Weights of a small sound classifier: 9.78M parameters, trained on short read English sentences (LibriTTS-R).
Rows from block 6 of a small sound classifier, named by matrix and row number. Rows with one number belong to one neuron. Each number is 128 + 32 x the weight over its row's rms, rounded and kept within 0 to 255. All counts start at 0. Numbers have three digits each.
After each neuron's rows are labels from the 100 clips, of 14976, where the neuron reaches its highest value: "loudest band" is the band of the loudest frequency at the time of the peak. Only what is clearly more common there than usual is listed. The data: short read English sentences (LibriTTS-R). In brackets: how many of the 100, against the usual share in percent.
# fc1: MLP up (model.blocks.6.mlp.fc1.weight, 1152x192), inputs 64-127
# fc2: MLP down (model.blocks.6.mlp.fc2.weight, 192x1152, transposed), outputs 64-127

fc1.526:127161100116128132097098134092160128139117095107133108135156117153140244090107096168107134122153128104097128152118101154152095061141149115076079173109083168127160098131149161096129103096106169
fc2.526:147121186148109110157157087139113151150168181130141145095125087084113050141101164100157093159127115160154105096164141110138129172121176158157179062091160093132094127082109084153096144159146084
loudest band: 4000 to 8000 Hz (25 vs 4.4)

fc1.392:220101154187153173112148130161051086064131163129111103166130131132081119117107132179104118064124154071122153147104148100079149178120119104094105150174114152165136139153116106132160154140140130
fc2.392:110119106074128134175126192100149167156193104165088117123153096158145099153158176112087110102134069154173092150133154121142142174147205151148125117084177087141072158104069101057079132110145113
loudest band: 250 to 500 Hz (31 vs 12.1)

fc1.154:162118129139126153120173179047121145134133149141110133095127099102121146103107149098134112155113182122083087110139113226093092152143112110130164121145100080137048130143088153167127197118092160
fc2.154:157155113053149085151104066216108123166095079116201142129110189137107098138134098142165187129122138103177132121148109082127127122058113169140103126152167149098163117124151140168139086094194092
loudest band: 2000 to 4000 Hz (39 vs 1.9)

fc1.448:162192147130126136104191203142138176115108145205133087146145140129162131131076058128163157123185124135104117070068093145081174101141053135091107145132119130160144148165134200124102148133097087
fc2.448:122134129084177098105114050149100143160158084075132136083122119161088146151136203150095127172112130130170132166141127112101061143139157173099150144122122103172134117094094052128132124102129139
loudest band: 4000 to 8000 Hz (32 vs 4.4)

fc1.731:079133113155135127143155139081137134143089157202105076138136127132142128170105118175073130130118122106108111150186145116161117128094137173120127121079112163127125154200103131128157116152107113
fc2.731:111145137135121102109100157121187118097188157118100216075115059157142172158150121103140066169154173126134128130088138112113143109205177098110110142158155129131111094100139162180164167082112141
loudest band: 250 to 500 Hz (32 vs 12.1)

fc1.130:130102111084089129156133158076139131110105134086119200147126162117182119102077155157121110148115188090190136147163084168080117197128140104132125114146141156203142148181079133104135151075159155
fc2.130:165120152124138145108141073147127109182115083179140122137131153138091132128183051076146173146143135156086128147133139129147122116115132143118109100127124107088134116076163114145113146172110090
loudest band: 2000 to 4000 Hz (26 vs 1.9)

fc1.354:118158097113159162043137122164109108113095146132097111157225132134094168127062087080045165119154066138088143082154069140120093101161105157123162098119142121110132155133146097099128121140157173
fc2.354:106157102166126111234119151138195104121151167150144176072099044129173123086174163093141095160149142139103142180101177107124109151164163145094174174136149091116126082097159145185173119136068118
loudest band: 2000 to 4000 Hz (38 vs 1.9); 4000 to 8000 Hz (33 vs 4.4)

fc1.108:185142165148151169123159157147141148148120088125115104118113137111195084108162176152100137202092157128098077122075098184118160186149128150103124103078122121137105132130028168192117141099164167
fc2.108:131136115095142056141138058190103186152102102071138148132100158144098143145110071145138179122111153122171129090163120100142069060072121136141112136138151128111156123097149134118137092121136061
loudest band: 250 to 500 Hz (29 vs 12.1)

fc1.176:082153054121162160146199097129062081153125094178147176151121079155121150143111190100125120121161126151141178081113124139055119107134142032107145124154140081102144098116109099168134190136085144
fc2.176:140140184133099084157101156141129104131115138111136143115197137119144083127126076122133122086137088114128079201115170121177139112115196217079118106098118103160046178124153116091105067126166125
loudest band: 2000 to 4000 Hz (26 vs 1.9)

fc1.295:131175111167154163129127156109115180128069134128144047118068147168160165124099139137151111123132092157073133139106150110112156145178129137111155148101127125129058126073081209140057074066134104
fc2.295:163080149056112089166118077175136072176174109109117175179152129091064096127156115130109140171111154110161100090115040154166099114074101130112090094150112133133170077170138108131128131160095125
loudest band: 4000 to 8000 Hz (25 vs 4.4)

fc1.550:202127186114147189119146100063169091051172150100076127117085090127136125086150108158127116145119120140121151057135138163146125136133081124107124153185128170105104117146065120052140114202165176
fc2.550:100142065137144068197120111201072187161110101177148137132169119148127081151147160133160128101160151133149132178113167064115116135132202141105140066117178058127150162086088109152107100086151107
loudest band: 250 to 500 Hz (30 vs 12.1)

fc1.556:099119146101125080135122043097123185117136084160129113113106159112116172140117108139058118101127051112130150119154136080131137128062166096065129185152110119171093140092140128086168137127205092
fc2.556:139093133162177172111142182153116076142134152089092114126166110105116121154082128143054171093125072093160135150131169168157176155090130167142067139099120118155151088171161115125081109199049132
loudest band: 250 to 500 Hz (33 vs 12.1)

fc1.247:122136135105127164067172197163137118085115112172093134064200100114089153124077121134072146143141112149094139055154049109110101102124120162164159142106144113129112159146122129113102097139133146
fc2.247:101163072147131087206113143139147100123146190111129127125142037185187160114156143108146120137151124145119125190108159136101077125157169161061140165139146091070123073125176131190210138120067139
loudest band: 2000 to 4000 Hz (49 vs 1.9)

fc1.76:107138145132188173155161138136162084100127135129110068130060149160147078130129154159123140115155059201163181112122127132084140151174112128140148129165124141138078125146118130160103102067063185
fc2.76:174153096139078075103081087185117148126119140088129197146174085145111152173135059106135151138110229099091088146136127089166100114074131139120076124113152085115143143109139148127103121198208102
loudest band: 250 to 500 Hz (32 vs 12.1); 500 to 1000 Hz (30 vs 5.8)

fc1.308:138146134138151154116165125059094137128103151116098144163143132085151096141114166152146108109133083113128095029184080184116131125108156137095095108102140136145103142086076128116093182185148184
fc2.308:166148068119125123135115160147146099098201141120166075091131058165125119113178113121104084121153151142148128174100163107124134138183154163179123122090140086077145104156142117081126064132132086
loudest band: 250 to 500 Hz (32 vs 12.1)

fc1.284:102127192116110086107151176132134106088098157134127097144192126104112143122131142147083169164139117114104137138169011122137107140086139096115150066049090110132146188165146131076089131130166117
fc2.284:135138079154135123134094126128192076131148154104148175104095055202141186107125111137163042131126117128119146163088194125083111164154148141122123181155156155116113073129130123212184097149071142
loudest band: 250 to 500 Hz (34 vs 12.1)

fc1.638:126130146140112127017097160112144112114068146160079099122136089138163177098133112126111174132139139089101140129166142089044102131083161146089136104088149115157130152127153154069107134154166118
fc2.638:103134111185148108218153157109136122095145160096142150090133129152128156131094168112138106133115152183121121126098162143138128140130075163142137150151118144082118081116122100152224098149122176
loudest band: 4000 to 8000 Hz (26 vs 4.4)

fc1.376:122135095122146090098086123093112101159088125125069067142191082092132146117066123090050174163111121095116140146182167084119072130068115124121173127120092102148140163191224113142135162129177143
fc2.376:081152111196106126186124182122181106091143199123162153103135104196141125146138129120128103138109125180141117138077126123105143132187149166134162136156153160069127107087106152139194124125099173
loudest band: 4000 to 8000 Hz (32 vs 4.4)

fc1.326:148197136073133171084163147029130115098156099181118147137101122131163151116083129086132124166116158100068133063083114154134088180147109175130122143110176144144102139164049073144150090087116139
fc2.326:142132107109121076177101078249105167162073121131176157121133161107068103164141145145159155148127128123173127177169097106080123084078119130126140110167135112128152117109114157157086127107163102
loudest band: 2000 to 4000 Hz (27 vs 1.9)

fc1.110:125176072064061161141117180087106065095121134099145157112105135128221117135093176163143094153135186099180135167138179129126165132146130095132126121156197142126078083101078159134139167110166132
fc2.110:108059164130172171137150092188133151163098086170154150157131182098040113151100101088133189168147115127121109067142143166140143107086093171129096129114124129146151176161191136123102103094096164
loudest band: 2000 to 4000 Hz (29 vs 1.9)

fc1.64:083113182104157083120136157107148127094094180100079075123145140042126159162066044119067139182155081109105149157208083132197150135064161066099124083104111172091170159180132108154139139144119132
fc2.64:068119116169122126155119157128180096110121152157122202103111038214138173107175169134146070146128146125068140157051160090067136173186160147136140132134133128136132087120149135180132117121109149
loudest band: 250 to 500 Hz (41 vs 12.1)

fc1.746:142145159114060168104166134047093114133140131199127139098062126090162116119150145105095087200113118106136118138108081172124139151090137133142159110146123138180132190124078116126117095104123137
fc2.746:163107132057167113150080070231119154172081142085154139149154177105091120170112128137170170130132177138156115100177106095094102083090093151086095125113143118121135058147124135127122095126166107
loudest band: 250 to 500 Hz (30 vs 12.1)

fc1.463:096132142176125137115130165103200149108174094143172160082122140163120125147099065120055132178156093156070174127141103189115117074137120115126097115135129153121158143122179178106112133153146117
fc2.463:148161154066153133099176078190091113178081125104146099137141097099129153125121177163177153165119150085179129099097136079112128161117102196120116146143147116134110126128094092117126137122097111
loudest band: 2000 to 4000 Hz (32 vs 1.9)

fc1.457:129129162114135143139130178109121130133103111160091086071186115075111112147105103052126183128111098085085120148177079087117102140093103128134176087081112146151092114150191105149091149137138136
fc2.457:094161121155141102198167150115166092087126206108154158140128081217143166081159183145125079148135144192105153150045161144118131154175123121128141126147150113095156133114128144170198127103103140
loudest band: 2000 to 4000 Hz (32 vs 1.9)

fc1.568:140138090111154175117173193099126110126162123118113144096108138097161113114106140114118172173165153118129130078138159191114103087145109105104139146169155120124084122162119168148118142081134162
fc2.568:164114149039139110141108045214088146145090072130204130113132146157096138155119139150175148188121126098146111112129055090130168167088115167129102141128157121095163129108101094133121093103143088
loudest band: 2000 to 4000 Hz (31 vs 1.9)

fc1.340:125126170131111132125129189114108083111108117168104181121125137110153140131085099039075155167118108143159155147205121052119094147086101135105203114194103126163123147142181131170109175164140126
fc2.340:075158073157125128173120122148167103115141162111104082115182098204148157115179193137147135154133137157123099164059155184115102127166135144102099145114196104019141098127183181128175106140098159
loudest band: 2000 to 4000 Hz (25 vs 1.9)

fc1.626:171141088093117146109107118102143162125150113165158102141135128102166130064078099139180168141161183128077110075132128183139133133153167129102110166160141130172143112155148194194149081083097060
fc2.626:157144174096130086124170064184097088173049098105185128089132176121089135145134151127165148201107094133176129163122103088116129114086099135120101120147146086098157111113104101124079158125148154
loudest band: 2000 to 4000 Hz (25 vs 1.9)

fc1.62:106152146095153172088165189081143149122095170171153095122165160113150134147087092121075143112161097145129108162147163128145104135103109147046088122127137171104120135208121108149139148112109140
fc2.62:113156132150135085166126121124172103098153102142104174099100078212123149117130183134130056224132145106097123122046133129086151126195179116187141169134122111144126083098163182177176112106106157
loudest band: 4000 to 8000 Hz (25 vs 4.4)