From a checkpoint of a small sound classifier: 9.78M parameters, held-out accuracy 97%.
Rows from block 7 of a small sound classifier, named by matrix and row number. Rows with one number belong to one neuron. Each number is 200 + 30 x the weight over its row's rms, rounded and kept within 0 to 999. All counts start at 0.
After each neuron's rows are labels from the 100 clips, of 14976, where the neuron reaches its highest value: "responds to" is what is common among them. Only what is clearly more common there than usual is listed. The data: short read English sentences (LibriTTS-R).
# fc1: MLP up (model.blocks.7.mlp.fc1.weight, 1152x192), inputs 0-191
# fc2: MLP down (model.blocks.7.mlp.fc2.weight, 192x1152, transposed), outputs 0-191

fc1.250,211,180,221,168,217,165,202,214,187,191,193,185,241,209,165,187,156,209,178,183,210,243,203,163,194,234,194,168,222,222,191,174,203,207,212,167,196,248,191,222,155,208,174,235,213,202,217,181,160,200,277,246,202,195,206,203,209,220,254,182,194,248,162,236,231,191,248,212,223,243,231,203,170,171,149,138,185,220,195,202,185,230,187,183,238,197,182,139,164,221,215,203,173,171,188,233,244,147,217,270,209,230,186,166,184,231,238,224,195,153,206,225,197,223,231,196,203,240,212,216,195,182,171,178,195,251,228,191,212,146,187,197,135,236,172,227,179,227,236,193,167,216,135,136,164,247,189,168,232,207,191,207,217,222,156,193,145,207,157,207,185,181,122,158,166,199,170,169,153,189,211,223,199,237,222,270,223,192,224,206,209,152,168,179,163,212,258,237,248,163,210,229
fc2.250,167,273,188,266,255,243,247,186,175,230,126,184,194,247,240,247,176,188,201,232,173,180,187,201,244,215,183,192,198,212,238,266,152,199,143,226,218,175,203,187,255,182,204,193,179,202,136,209,225,166,150,135,182,210,168,249,230,261,229,238,190,189,265,182,187,199,173,142,207,205,239,194,219,175,183,202,203,216,183,225,162,158,228,267,200,204,226,175,213,200,233,155,166,176,191,193,166,196,218,187,230,220,153,197,186,216,228,163,229,205,252,171,193,195,237,135,205,221,205,171,150,149,174,149,239,210,206,186,210,198,175,192,201,191,195,173,183,187,203,181,242,185,250,196,252,200,255,203,172,184,225,207,206,157,170,202,246,220,168,231,196,224,222,231,173,219,193,204,188,186,207,192,179,169,209,200,167,214,198,159,181,244,206,220,230,202,210,214,187,143,190,209
responds to: voice: female

fc1.752,182,230,204,148,167,214,205,209,214,228,185,196,200,167,204,192,216,208,239,215,218,209,210,225,252,250,225,252,206,203,198,178,178,160,240,179,178,205,201,216,214,195,209,209,197,223,199,161,204,177,218,243,180,198,210,204,178,277,141,235,229,172,226,231,178,200,178,224,188,188,192,235,233,153,248,180,218,200,176,240,183,122,195,208,246,260,162,213,237,222,210,207,189,189,251,218,183,200,146,192,198,184,152,259,185,168,208,186,186,191,183,194,183,144,179,192,154,178,228,178,172,219,163,201,243,186,204,211,132,245,148,218,185,217,157,145,233,209,203,175,217,166,241,200,224,158,184,179,177,214,215,217,256,266,202,121,217,148,160,185,175,209,232,279,209,245,224,203,194,234,171,189,213,204,185,179,168,260,183,154,246,191,190,167,223,243,196,193,199,164,184,151
fc2.752,216,172,173,239,213,159,138,214,191,144,217,170,208,205,204,245,178,189,173,179,189,215,186,209,158,171,191,190,222,210,169,198,232,212,242,202,218,188,209,164,149,213,231,179,203,196,246,229,213,224,160,180,196,236,245,198,223,159,223,119,233,239,176,145,192,215,229,115,256,229,183,207,146,254,168,220,212,235,226,148,193,206,172,186,141,155,212,215,215,211,184,217,223,225,201,191,232,179,258,193,186,208,247,186,195,194,183,208,191,230,192,218,227,198,212,226,210,164,152,235,227,184,229,182,168,175,201,171,233,155,234,191,189,166,216,230,187,222,170,238,194,201,156,188,152,219,256,199,227,180,206,161,188,165,225,269,181,242,220,182,217,188,188,112,190,212,141,183,244,181,214,248,179,192,203,231,229,174,207,254,191,161,205,210,168,187,199,161,196,267,222,216
responds to: voice: male

fc1.364,203,191,173,198,224,170,244,159,236,210,179,216,214,222,177,198,202,138,155,188,201,220,185,184,190,222,152,199,217,230,232,197,193,148,211,192,168,228,184,233,189,170,154,221,222,196,205,178,204,212,260,206,192,215,211,196,194,182,229,220,184,266,165,205,178,172,192,215,223,223,254,253,112,189,154,145,151,200,233,176,200,204,165,166,234,235,142,159,193,218,191,201,237,139,140,247,238,191,198,239,193,239,238,172,149,179,233,181,189,138,193,200,184,256,202,192,207,193,217,242,237,206,163,185,228,191,181,182,205,166,213,141,167,220,215,212,187,236,176,221,190,165,137,169,190,223,167,159,203,207,181,170,259,219,167,235,179,185,171,220,228,200,157,173,165,225,137,207,201,193,181,201,221,237,207,239,236,206,230,231,240,171,184,206,177,206,261,236,258,186,184,206
fc2.364,174,255,216,230,241,236,230,205,169,231,137,208,187,234,246,222,182,216,210,205,199,184,185,176,247,237,189,155,208,204,226,231,157,255,154,195,218,169,202,189,236,198,209,185,171,190,127,212,195,131,166,186,164,183,162,234,229,254,203,225,200,195,226,198,212,199,186,133,202,198,213,195,227,172,167,192,204,235,193,252,157,152,240,282,176,175,232,176,199,199,216,157,110,190,197,188,168,199,210,195,238,202,172,199,215,229,238,202,268,198,227,199,216,177,231,148,194,242,245,188,135,149,147,158,238,220,224,209,208,193,186,225,216,203,175,197,214,193,231,172,230,184,232,172,234,208,252,215,187,170,229,218,174,178,166,205,227,225,182,203,198,237,197,191,192,225,212,202,163,147,230,210,172,146,184,218,152,195,197,162,156,229,196,215,217,202,207,197,157,139,184,215
responds to: voice: female

fc1.396,213,165,193,174,225,192,183,205,201,161,196,219,231,193,222,151,255,146,138,236,220,180,185,243,216,142,177,198,138,174,182,204,179,193,218,200,224,140,215,155,189,170,232,254,149,170,226,180,209,230,194,213,223,193,136,235,179,256,187,160,237,207,198,227,258,139,196,190,199,210,237,195,266,223,173,237,204,225,195,206,224,255,226,222,233,204,165,206,186,201,207,183,212,190,244,213,233,221,241,232,205,209,212,205,237,280,201,200,230,242,168,204,224,204,167,201,136,200,200,204,168,148,227,223,198,166,155,184,202,194,203,185,182,207,231,176,147,152,207,188,164,195,240,232,209,257,177,213,232,226,267,194,230,209,193,224,161,210,187,177,254,219,209,168,209,198,191,245,147,157,187,170,176,213,193,182,157,153,190,218,185,205,193,149,229,206,198,210,191,147,170,161
fc2.396,217,242,186,216,168,180,197,201,208,229,225,216,176,182,178,259,115,228,247,164,168,218,213,186,203,230,248,211,258,207,223,217,169,238,197,202,171,223,182,248,195,229,186,147,251,194,183,182,181,185,165,199,210,231,230,203,196,153,199,283,183,199,191,229,164,191,251,177,209,185,157,178,127,182,226,194,180,159,211,168,192,158,199,180,188,206,236,202,206,214,167,228,185,214,110,196,172,197,205,151,210,205,203,208,182,138,198,216,193,177,216,175,177,164,241,195,196,167,217,163,203,243,170,178,232,265,196,208,210,239,190,222,214,181,171,228,243,235,230,183,208,218,186,195,160,158,206,152,142,170,118,229,159,212,238,174,265,202,218,200,207,168,214,217,179,217,202,163,212,218,209,241,246,196,195,185,250,251,206,193,231,209,202,215,207,199,144,194,244,238,236,228
responds to: voice: male

fc1.418,233,211,186,166,180,202,210,176,226,178,198,218,245,198,219,260,219,184,157,209,243,248,198,201,142,173,245,172,160,193,194,219,195,206,222,209,188,180,208,181,180,170,181,252,232,264,226,191,229,220,180,170,226,201,166,193,145,207,239,200,247,189,205,187,203,166,225,217,237,196,194,199,159,151,134,242,206,243,209,207,182,273,222,192,242,159,181,233,205,221,215,220,204,209,218,200,216,166,187,222,244,198,205,211,237,211,251,202,198,196,134,200,184,145,172,230,172,191,215,217,196,209,139,267,246,228,188,161,189,218,217,205,169,142,215,205,132,230,236,176,191,250,183,204,175,197,215,165,189,180,230,208,171,216,130,185,229,162,184,209,213,233,220,179,190,191,220,211,211,263,148,146,147,195,152,174,188,164,188,191,226,242,228,213,160,191,244,208,261,144,206,188
fc2.418,125,180,204,214,199,175,212,231,190,180,238,186,183,185,198,192,217,229,215,172,199,190,259,187,222,205,184,231,229,207,207,201,234,222,234,173,196,183,211,209,165,220,198,130,195,182,224,224,149,173,216,179,190,189,175,237,190,190,208,208,213,216,175,132,226,184,210,197,186,157,112,237,175,242,218,169,248,175,201,154,178,161,213,231,195,128,197,158,217,165,165,186,176,206,182,182,141,189,216,193,184,237,222,184,180,224,155,176,165,237,233,176,215,223,199,211,232,202,172,225,239,231,161,184,189,235,197,202,153,184,181,176,200,279,263,239,188,249,215,168,215,206,199,211,241,270,155,220,169,239,158,189,227,219,229,149,222,229,208,172,210,199,165,187,205,232,219,202,205,185,159,225,209,158,217,185,193,194,217,291,163,209,188,165,227,252,207,169,168,270,186,239
responds to: voice: female

fc1.735,222,180,212,163,173,168,201,197,165,235,195,214,206,215,193,232,181,212,183,195,240,240,240,194,171,252,243,161,219,203,222,190,198,180,209,187,210,237,202,216,180,193,179,226,235,206,198,158,185,206,236,212,197,187,187,195,200,247,275,193,203,235,188,220,224,163,204,205,194,248,191,217,151,156,148,117,215,196,199,164,206,214,200,210,197,207,146,142,160,215,205,165,169,183,196,226,227,174,216,248,179,226,217,200,197,250,232,212,197,189,173,235,205,211,215,191,196,250,189,207,149,197,187,222,162,222,231,206,193,171,203,163,119,236,243,217,164,220,227,249,164,234,164,156,146,223,200,162,202,218,205,219,216,263,151,217,213,196,127,207,169,188,139,153,151,223,162,192,203,195,231,215,188,216,186,249,224,197,221,203,231,191,168,204,116,179,282,232,249,190,154,219
fc2.735,176,269,174,265,254,242,249,189,188,216,123,206,192,229,239,239,177,191,206,225,177,193,179,191,245,218,168,194,195,213,215,254,149,211,151,216,206,187,198,197,247,193,216,202,179,188,129,229,205,173,180,143,161,222,191,240,234,240,217,220,171,197,237,183,212,194,182,164,217,203,260,211,241,170,179,207,223,204,195,240,175,176,237,268,204,208,241,153,221,194,215,170,186,188,186,185,175,203,212,181,240,217,146,175,183,204,232,182,245,198,255,196,180,209,243,145,198,216,214,182,163,149,172,118,276,204,207,184,187,173,181,205,184,221,186,166,167,207,208,167,239,171,244,186,256,213,264,218,186,175,224,212,206,162,181,217,243,213,180,216,228,247,207,228,188,200,176,207,180,176,195,191,179,156,230,209,163,217,198,156,172,217,209,237,243,219,206,211,216,150,233,213
responds to: voice: female

fc1.550,181,214,208,183,200,152,237,183,214,195,186,226,200,226,284,218,193,233,223,228,217,185,224,195,154,221,229,144,250,201,260,221,203,165,210,187,225,219,247,205,207,151,189,203,212,155,164,225,196,163,223,222,232,239,181,187,191,183,228,184,202,217,137,179,194,234,202,261,210,199,166,203,195,180,188,186,176,207,168,220,185,168,209,200,229,245,161,192,222,174,180,279,171,213,166,180,210,213,219,223,156,172,232,200,173,213,248,181,231,219,158,132,245,228,197,206,176,192,222,231,170,257,194,257,174,141,246,193,185,262,178,227,214,196,202,223,189,221,201,179,186,173,198,183,248,189,186,157,126,180,197,235,281,222,118,164,191,230,220,198,225,203,219,233,213,206,214,229,170,246,176,166,203,234,178,183,203,167,214,186,196,215,221,145,215,201,180,214,185,125,206,172
fc2.550,200,193,195,233,233,224,203,189,186,188,203,152,184,220,154,196,193,175,179,152,180,262,154,200,240,188,179,245,166,223,178,156,233,223,153,208,206,187,187,182,201,220,213,190,152,225,182,192,230,201,157,191,134,172,233,274,239,224,127,180,222,206,217,215,222,249,167,169,183,187,174,192,198,230,196,210,205,238,210,212,176,213,204,208,138,168,236,204,236,164,243,164,176,201,190,240,187,157,250,199,205,222,208,164,242,242,170,196,193,227,210,252,167,176,188,202,181,192,197,235,220,147,170,125,223,213,168,204,192,145,224,192,205,193,213,171,213,189,187,241,189,187,168,187,158,199,217,228,226,193,229,197,142,172,229,220,203,271,199,218,197,243,172,151,158,225,188,206,232,124,257,251,207,168,189,245,174,198,202,184,198,165,148,265,187,225,221,194,181,223,218,252
responds to: voice: male

fc1.543,206,201,187,174,166,199,185,207,241,190,173,217,265,235,223,220,203,191,190,163,202,246,225,196,168,178,191,150,209,190,202,242,204,220,241,226,173,201,206,227,142,200,186,220,215,252,215,171,221,273,164,177,234,218,185,201,156,224,231,230,259,220,190,225,171,166,237,240,236,172,188,207,145,168,172,234,198,207,245,204,177,213,242,190,243,196,182,199,198,218,225,224,182,174,202,192,232,182,162,191,228,209,174,211,228,156,215,199,185,206,150,227,181,143,203,205,201,225,222,244,206,203,161,245,258,167,189,152,162,235,207,252,165,158,197,206,186,243,220,206,168,245,155,219,202,186,223,149,171,156,234,227,240,231,136,141,230,155,178,208,220,243,222,205,186,191,237,204,183,207,159,165,185,228,166,185,163,162,201,175,243,238,224,193,124,224,206,207,268,163,222,169
fc2.543,135,187,193,206,205,188,220,213,206,176,244,188,195,172,219,209,229,218,197,185,213,210,235,197,197,198,188,192,196,214,209,201,240,216,249,163,231,203,208,197,161,215,184,127,184,189,239,227,146,169,245,173,186,188,172,214,207,189,233,205,191,217,186,102,235,190,216,199,193,159,119,235,169,244,181,164,243,185,204,155,172,186,213,237,219,139,214,185,191,185,161,189,179,200,203,200,134,172,231,199,165,253,198,177,213,211,171,176,158,227,232,185,208,195,195,224,220,196,188,215,252,238,168,215,214,237,207,216,159,177,201,174,219,283,225,289,185,254,211,170,190,219,192,218,207,271,149,213,163,236,156,205,205,215,205,169,227,213,188,177,230,203,137,183,180,248,200,214,232,203,142,193,208,174,208,220,193,157,214,261,129,191,192,182,214,230,223,182,180,243,214,239
responds to: voice: female

fc1.139,192,225,174,221,163,239,201,159,183,210,226,231,199,208,228,176,210,203,170,251,234,235,203,222,226,195,198,173,192,219,165,199,160,173,231,176,210,184,217,239,204,137,144,195,208,225,199,236,205,224,216,167,154,180,140,214,204,208,218,219,220,259,236,162,118,135,156,221,202,235,192,217,152,135,202,162,182,231,215,172,208,209,202,149,244,247,196,190,184,171,232,217,227,171,190,176,195,251,239,227,163,214,248,167,173,212,198,145,185,186,144,213,211,260,156,219,231,240,177,171,221,202,186,228,233,249,219,230,195,175,194,229,198,174,197,252,214,211,214,177,165,235,181,220,234,237,220,149,189,204,184,180,260,250,147,166,223,178,199,204,245,230,180,233,190,212,199,206,183,244,195,208,193,201,206,205,149,175,259,176,198,189,178,256,200,181,176,200,252,146,188,222
fc2.139,206,148,245,170,193,151,229,205,199,181,159,193,189,244,216,228,205,196,260,189,188,204,199,198,204,222,201,214,222,194,246,210,204,229,213,154,222,238,152,163,221,198,208,172,202,184,188,198,149,174,203,196,195,194,203,243,243,212,174,189,200,229,154,216,234,216,164,231,184,204,256,189,199,240,231,209,236,169,221,199,152,185,203,266,131,205,224,169,182,242,262,183,133,212,142,199,205,168,183,196,230,197,244,233,209,199,199,225,247,234,212,186,187,179,248,134,155,218,229,264,214,237,146,153,219,226,188,199,153,221,190,195,200,247,185,182,177,200,233,155,207,179,206,173,173,196,173,222,178,136,197,248,116,140,203,188,191,240,220,226,199,199,196,190,196,219,210,193,202,177,191,207,155,172,167,211,250,161,149,192,247,223,183,169,189,265,227,181,151,183,188,208
responds to: voice: female

fc1.365,142,201,236,129,186,171,183,203,174,236,183,188,223,169,219,190,257,229,224,211,177,192,221,239,172,175,191,238,221,248,209,207,180,181,133,235,191,225,196,156,266,195,229,227,155,203,157,205,198,200,246,202,295,227,186,148,178,216,215,198,266,194,195,227,238,206,218,224,237,186,213,245,218,189,171,192,207,148,222,193,193,198,194,264,214,204,180,196,201,202,257,184,183,192,177,205,205,221,216,255,224,185,153,220,179,187,199,225,212,199,159,159,133,192,193,211,194,209,201,201,168,240,224,170,187,198,146,208,234,216,176,194,168,176,191,188,195,166,215,191,197,122,229,204,211,173,173,208,161,173,181,257,230,196,238,196,147,246,202,273,201,196,205,252,272,216,234,201,256,181,177,210,217,239,181,178,243,182,191,202,164,202,175,211,221,201,168,147,180,151,206,188
fc2.365,222,202,151,245,205,208,198,222,215,149,175,209,183,212,184,198,193,194,181,194,174,196,182,180,226,235,208,176,180,151,172,174,189,228,267,177,209,147,192,248,117,222,213,181,202,190,248,180,215,208,152,215,118,213,218,262,215,177,202,198,146,210,194,144,177,185,214,200,190,186,187,153,156,244,247,240,213,252,167,180,182,192,200,132,174,202,158,232,202,198,170,214,213,230,229,201,223,194,201,199,161,186,243,207,214,188,189,173,181,217,200,169,230,188,249,230,231,119,186,201,223,140,149,194,173,189,251,186,199,162,241,212,233,217,272,202,218,238,178,211,196,247,196,173,199,255,221,203,233,221,218,146,185,209,203,180,283,207,184,129,206,169,186,192,155,194,208,240,198,201,189,202,191,186,206,232,147,246,210,216,224,211,252,210,182,208,200,220,196,241,197,173
responds to: voice: male

fc1.119,233,203,226,195,148,188,228,181,177,219,204,217,217,214,177,173,216,177,190,200,264,229,192,177,153,248,177,179,229,207,177,200,196,167,202,175,186,242,154,258,178,188,182,203,229,196,212,164,205,189,274,198,191,174,188,223,168,235,274,187,196,239,195,224,201,199,201,198,205,239,205,210,151,163,186,172,197,188,176,162,193,210,183,169,244,201,169,151,166,216,230,168,200,151,188,225,250,193,185,247,235,219,234,163,172,242,256,217,182,170,164,217,230,206,206,224,194,252,186,204,153,212,143,181,226,221,218,187,186,139,194,188,137,214,222,226,163,249,223,192,173,176,195,139,175,183,205,149,216,176,205,181,207,220,146,245,186,216,130,238,204,177,139,179,166,222,225,164,194,207,201,238,210,254,196,294,190,202,242,202,235,183,165,207,152,177,261,213,221,192,189,216
fc2.119,172,267,175,261,238,252,242,177,176,220,129,190,214,232,239,234,178,191,203,220,168,200,203,202,245,225,182,197,204,231,261,236,143,216,150,209,212,196,210,180,258,188,187,193,177,171,133,227,208,164,162,152,159,194,185,218,221,269,208,222,167,191,257,192,201,207,179,166,200,214,259,204,222,166,171,190,197,229,182,232,197,171,234,266,196,218,215,187,204,198,236,165,145,176,196,190,152,200,202,181,209,218,153,172,199,197,232,193,246,206,258,211,198,207,250,137,200,255,206,203,169,168,184,117,250,207,217,179,179,202,181,210,201,228,168,156,175,163,204,175,215,181,228,169,237,218,240,229,193,195,246,213,191,158,172,205,213,218,159,216,199,232,190,208,184,207,161,190,175,171,198,176,168,163,210,189,162,206,195,160,184,243,196,221,229,220,221,206,212,122,208,214
responds to: voice: female

fc1.246,222,213,186,222,153,199,233,197,202,189,196,198,225,204,198,189,211,189,193,207,252,234,197,167,169,226,177,183,223,211,173,185,200,164,203,220,168,236,196,211,171,177,170,234,237,220,233,185,223,186,252,212,186,210,168,250,182,228,304,162,197,189,180,194,177,208,232,185,185,263,248,197,164,161,156,128,191,214,175,194,203,232,196,168,252,204,186,167,182,199,221,214,232,130,193,223,280,177,229,231,222,225,194,190,180,252,235,195,204,200,165,205,207,191,235,245,191,247,188,209,161,225,146,191,207,186,200,222,193,163,226,202,137,213,223,233,170,225,218,207,135,155,203,165,200,187,201,157,201,225,202,189,244,253,172,247,189,201,167,223,186,206,142,174,147,204,201,183,191,214,200,213,146,242,178,245,219,226,236,231,259,182,173,228,137,169,249,243,212,144,185,192
fc2.246,187,259,188,244,245,242,256,185,169,228,124,189,216,231,241,237,178,193,217,214,177,181,192,191,240,227,177,190,210,213,263,240,141,209,138,207,223,199,190,181,265,187,200,195,162,179,141,218,214,173,172,164,157,195,174,232,216,261,204,237,162,201,254,200,188,194,165,154,204,205,246,199,220,186,180,198,209,219,190,229,186,162,225,276,180,211,221,173,191,210,224,152,137,185,201,194,149,201,209,193,208,227,178,167,202,200,250,196,246,188,264,209,214,204,237,139,196,237,195,206,169,151,181,121,259,207,231,174,191,186,192,213,203,214,162,165,194,163,199,175,237,191,237,191,242,216,254,219,199,186,238,209,193,158,162,198,234,217,149,216,212,230,192,211,183,209,181,183,189,174,212,183,187,163,215,198,148,208,213,154,174,240,199,225,233,216,232,207,202,159,201,228
responds to: voice: female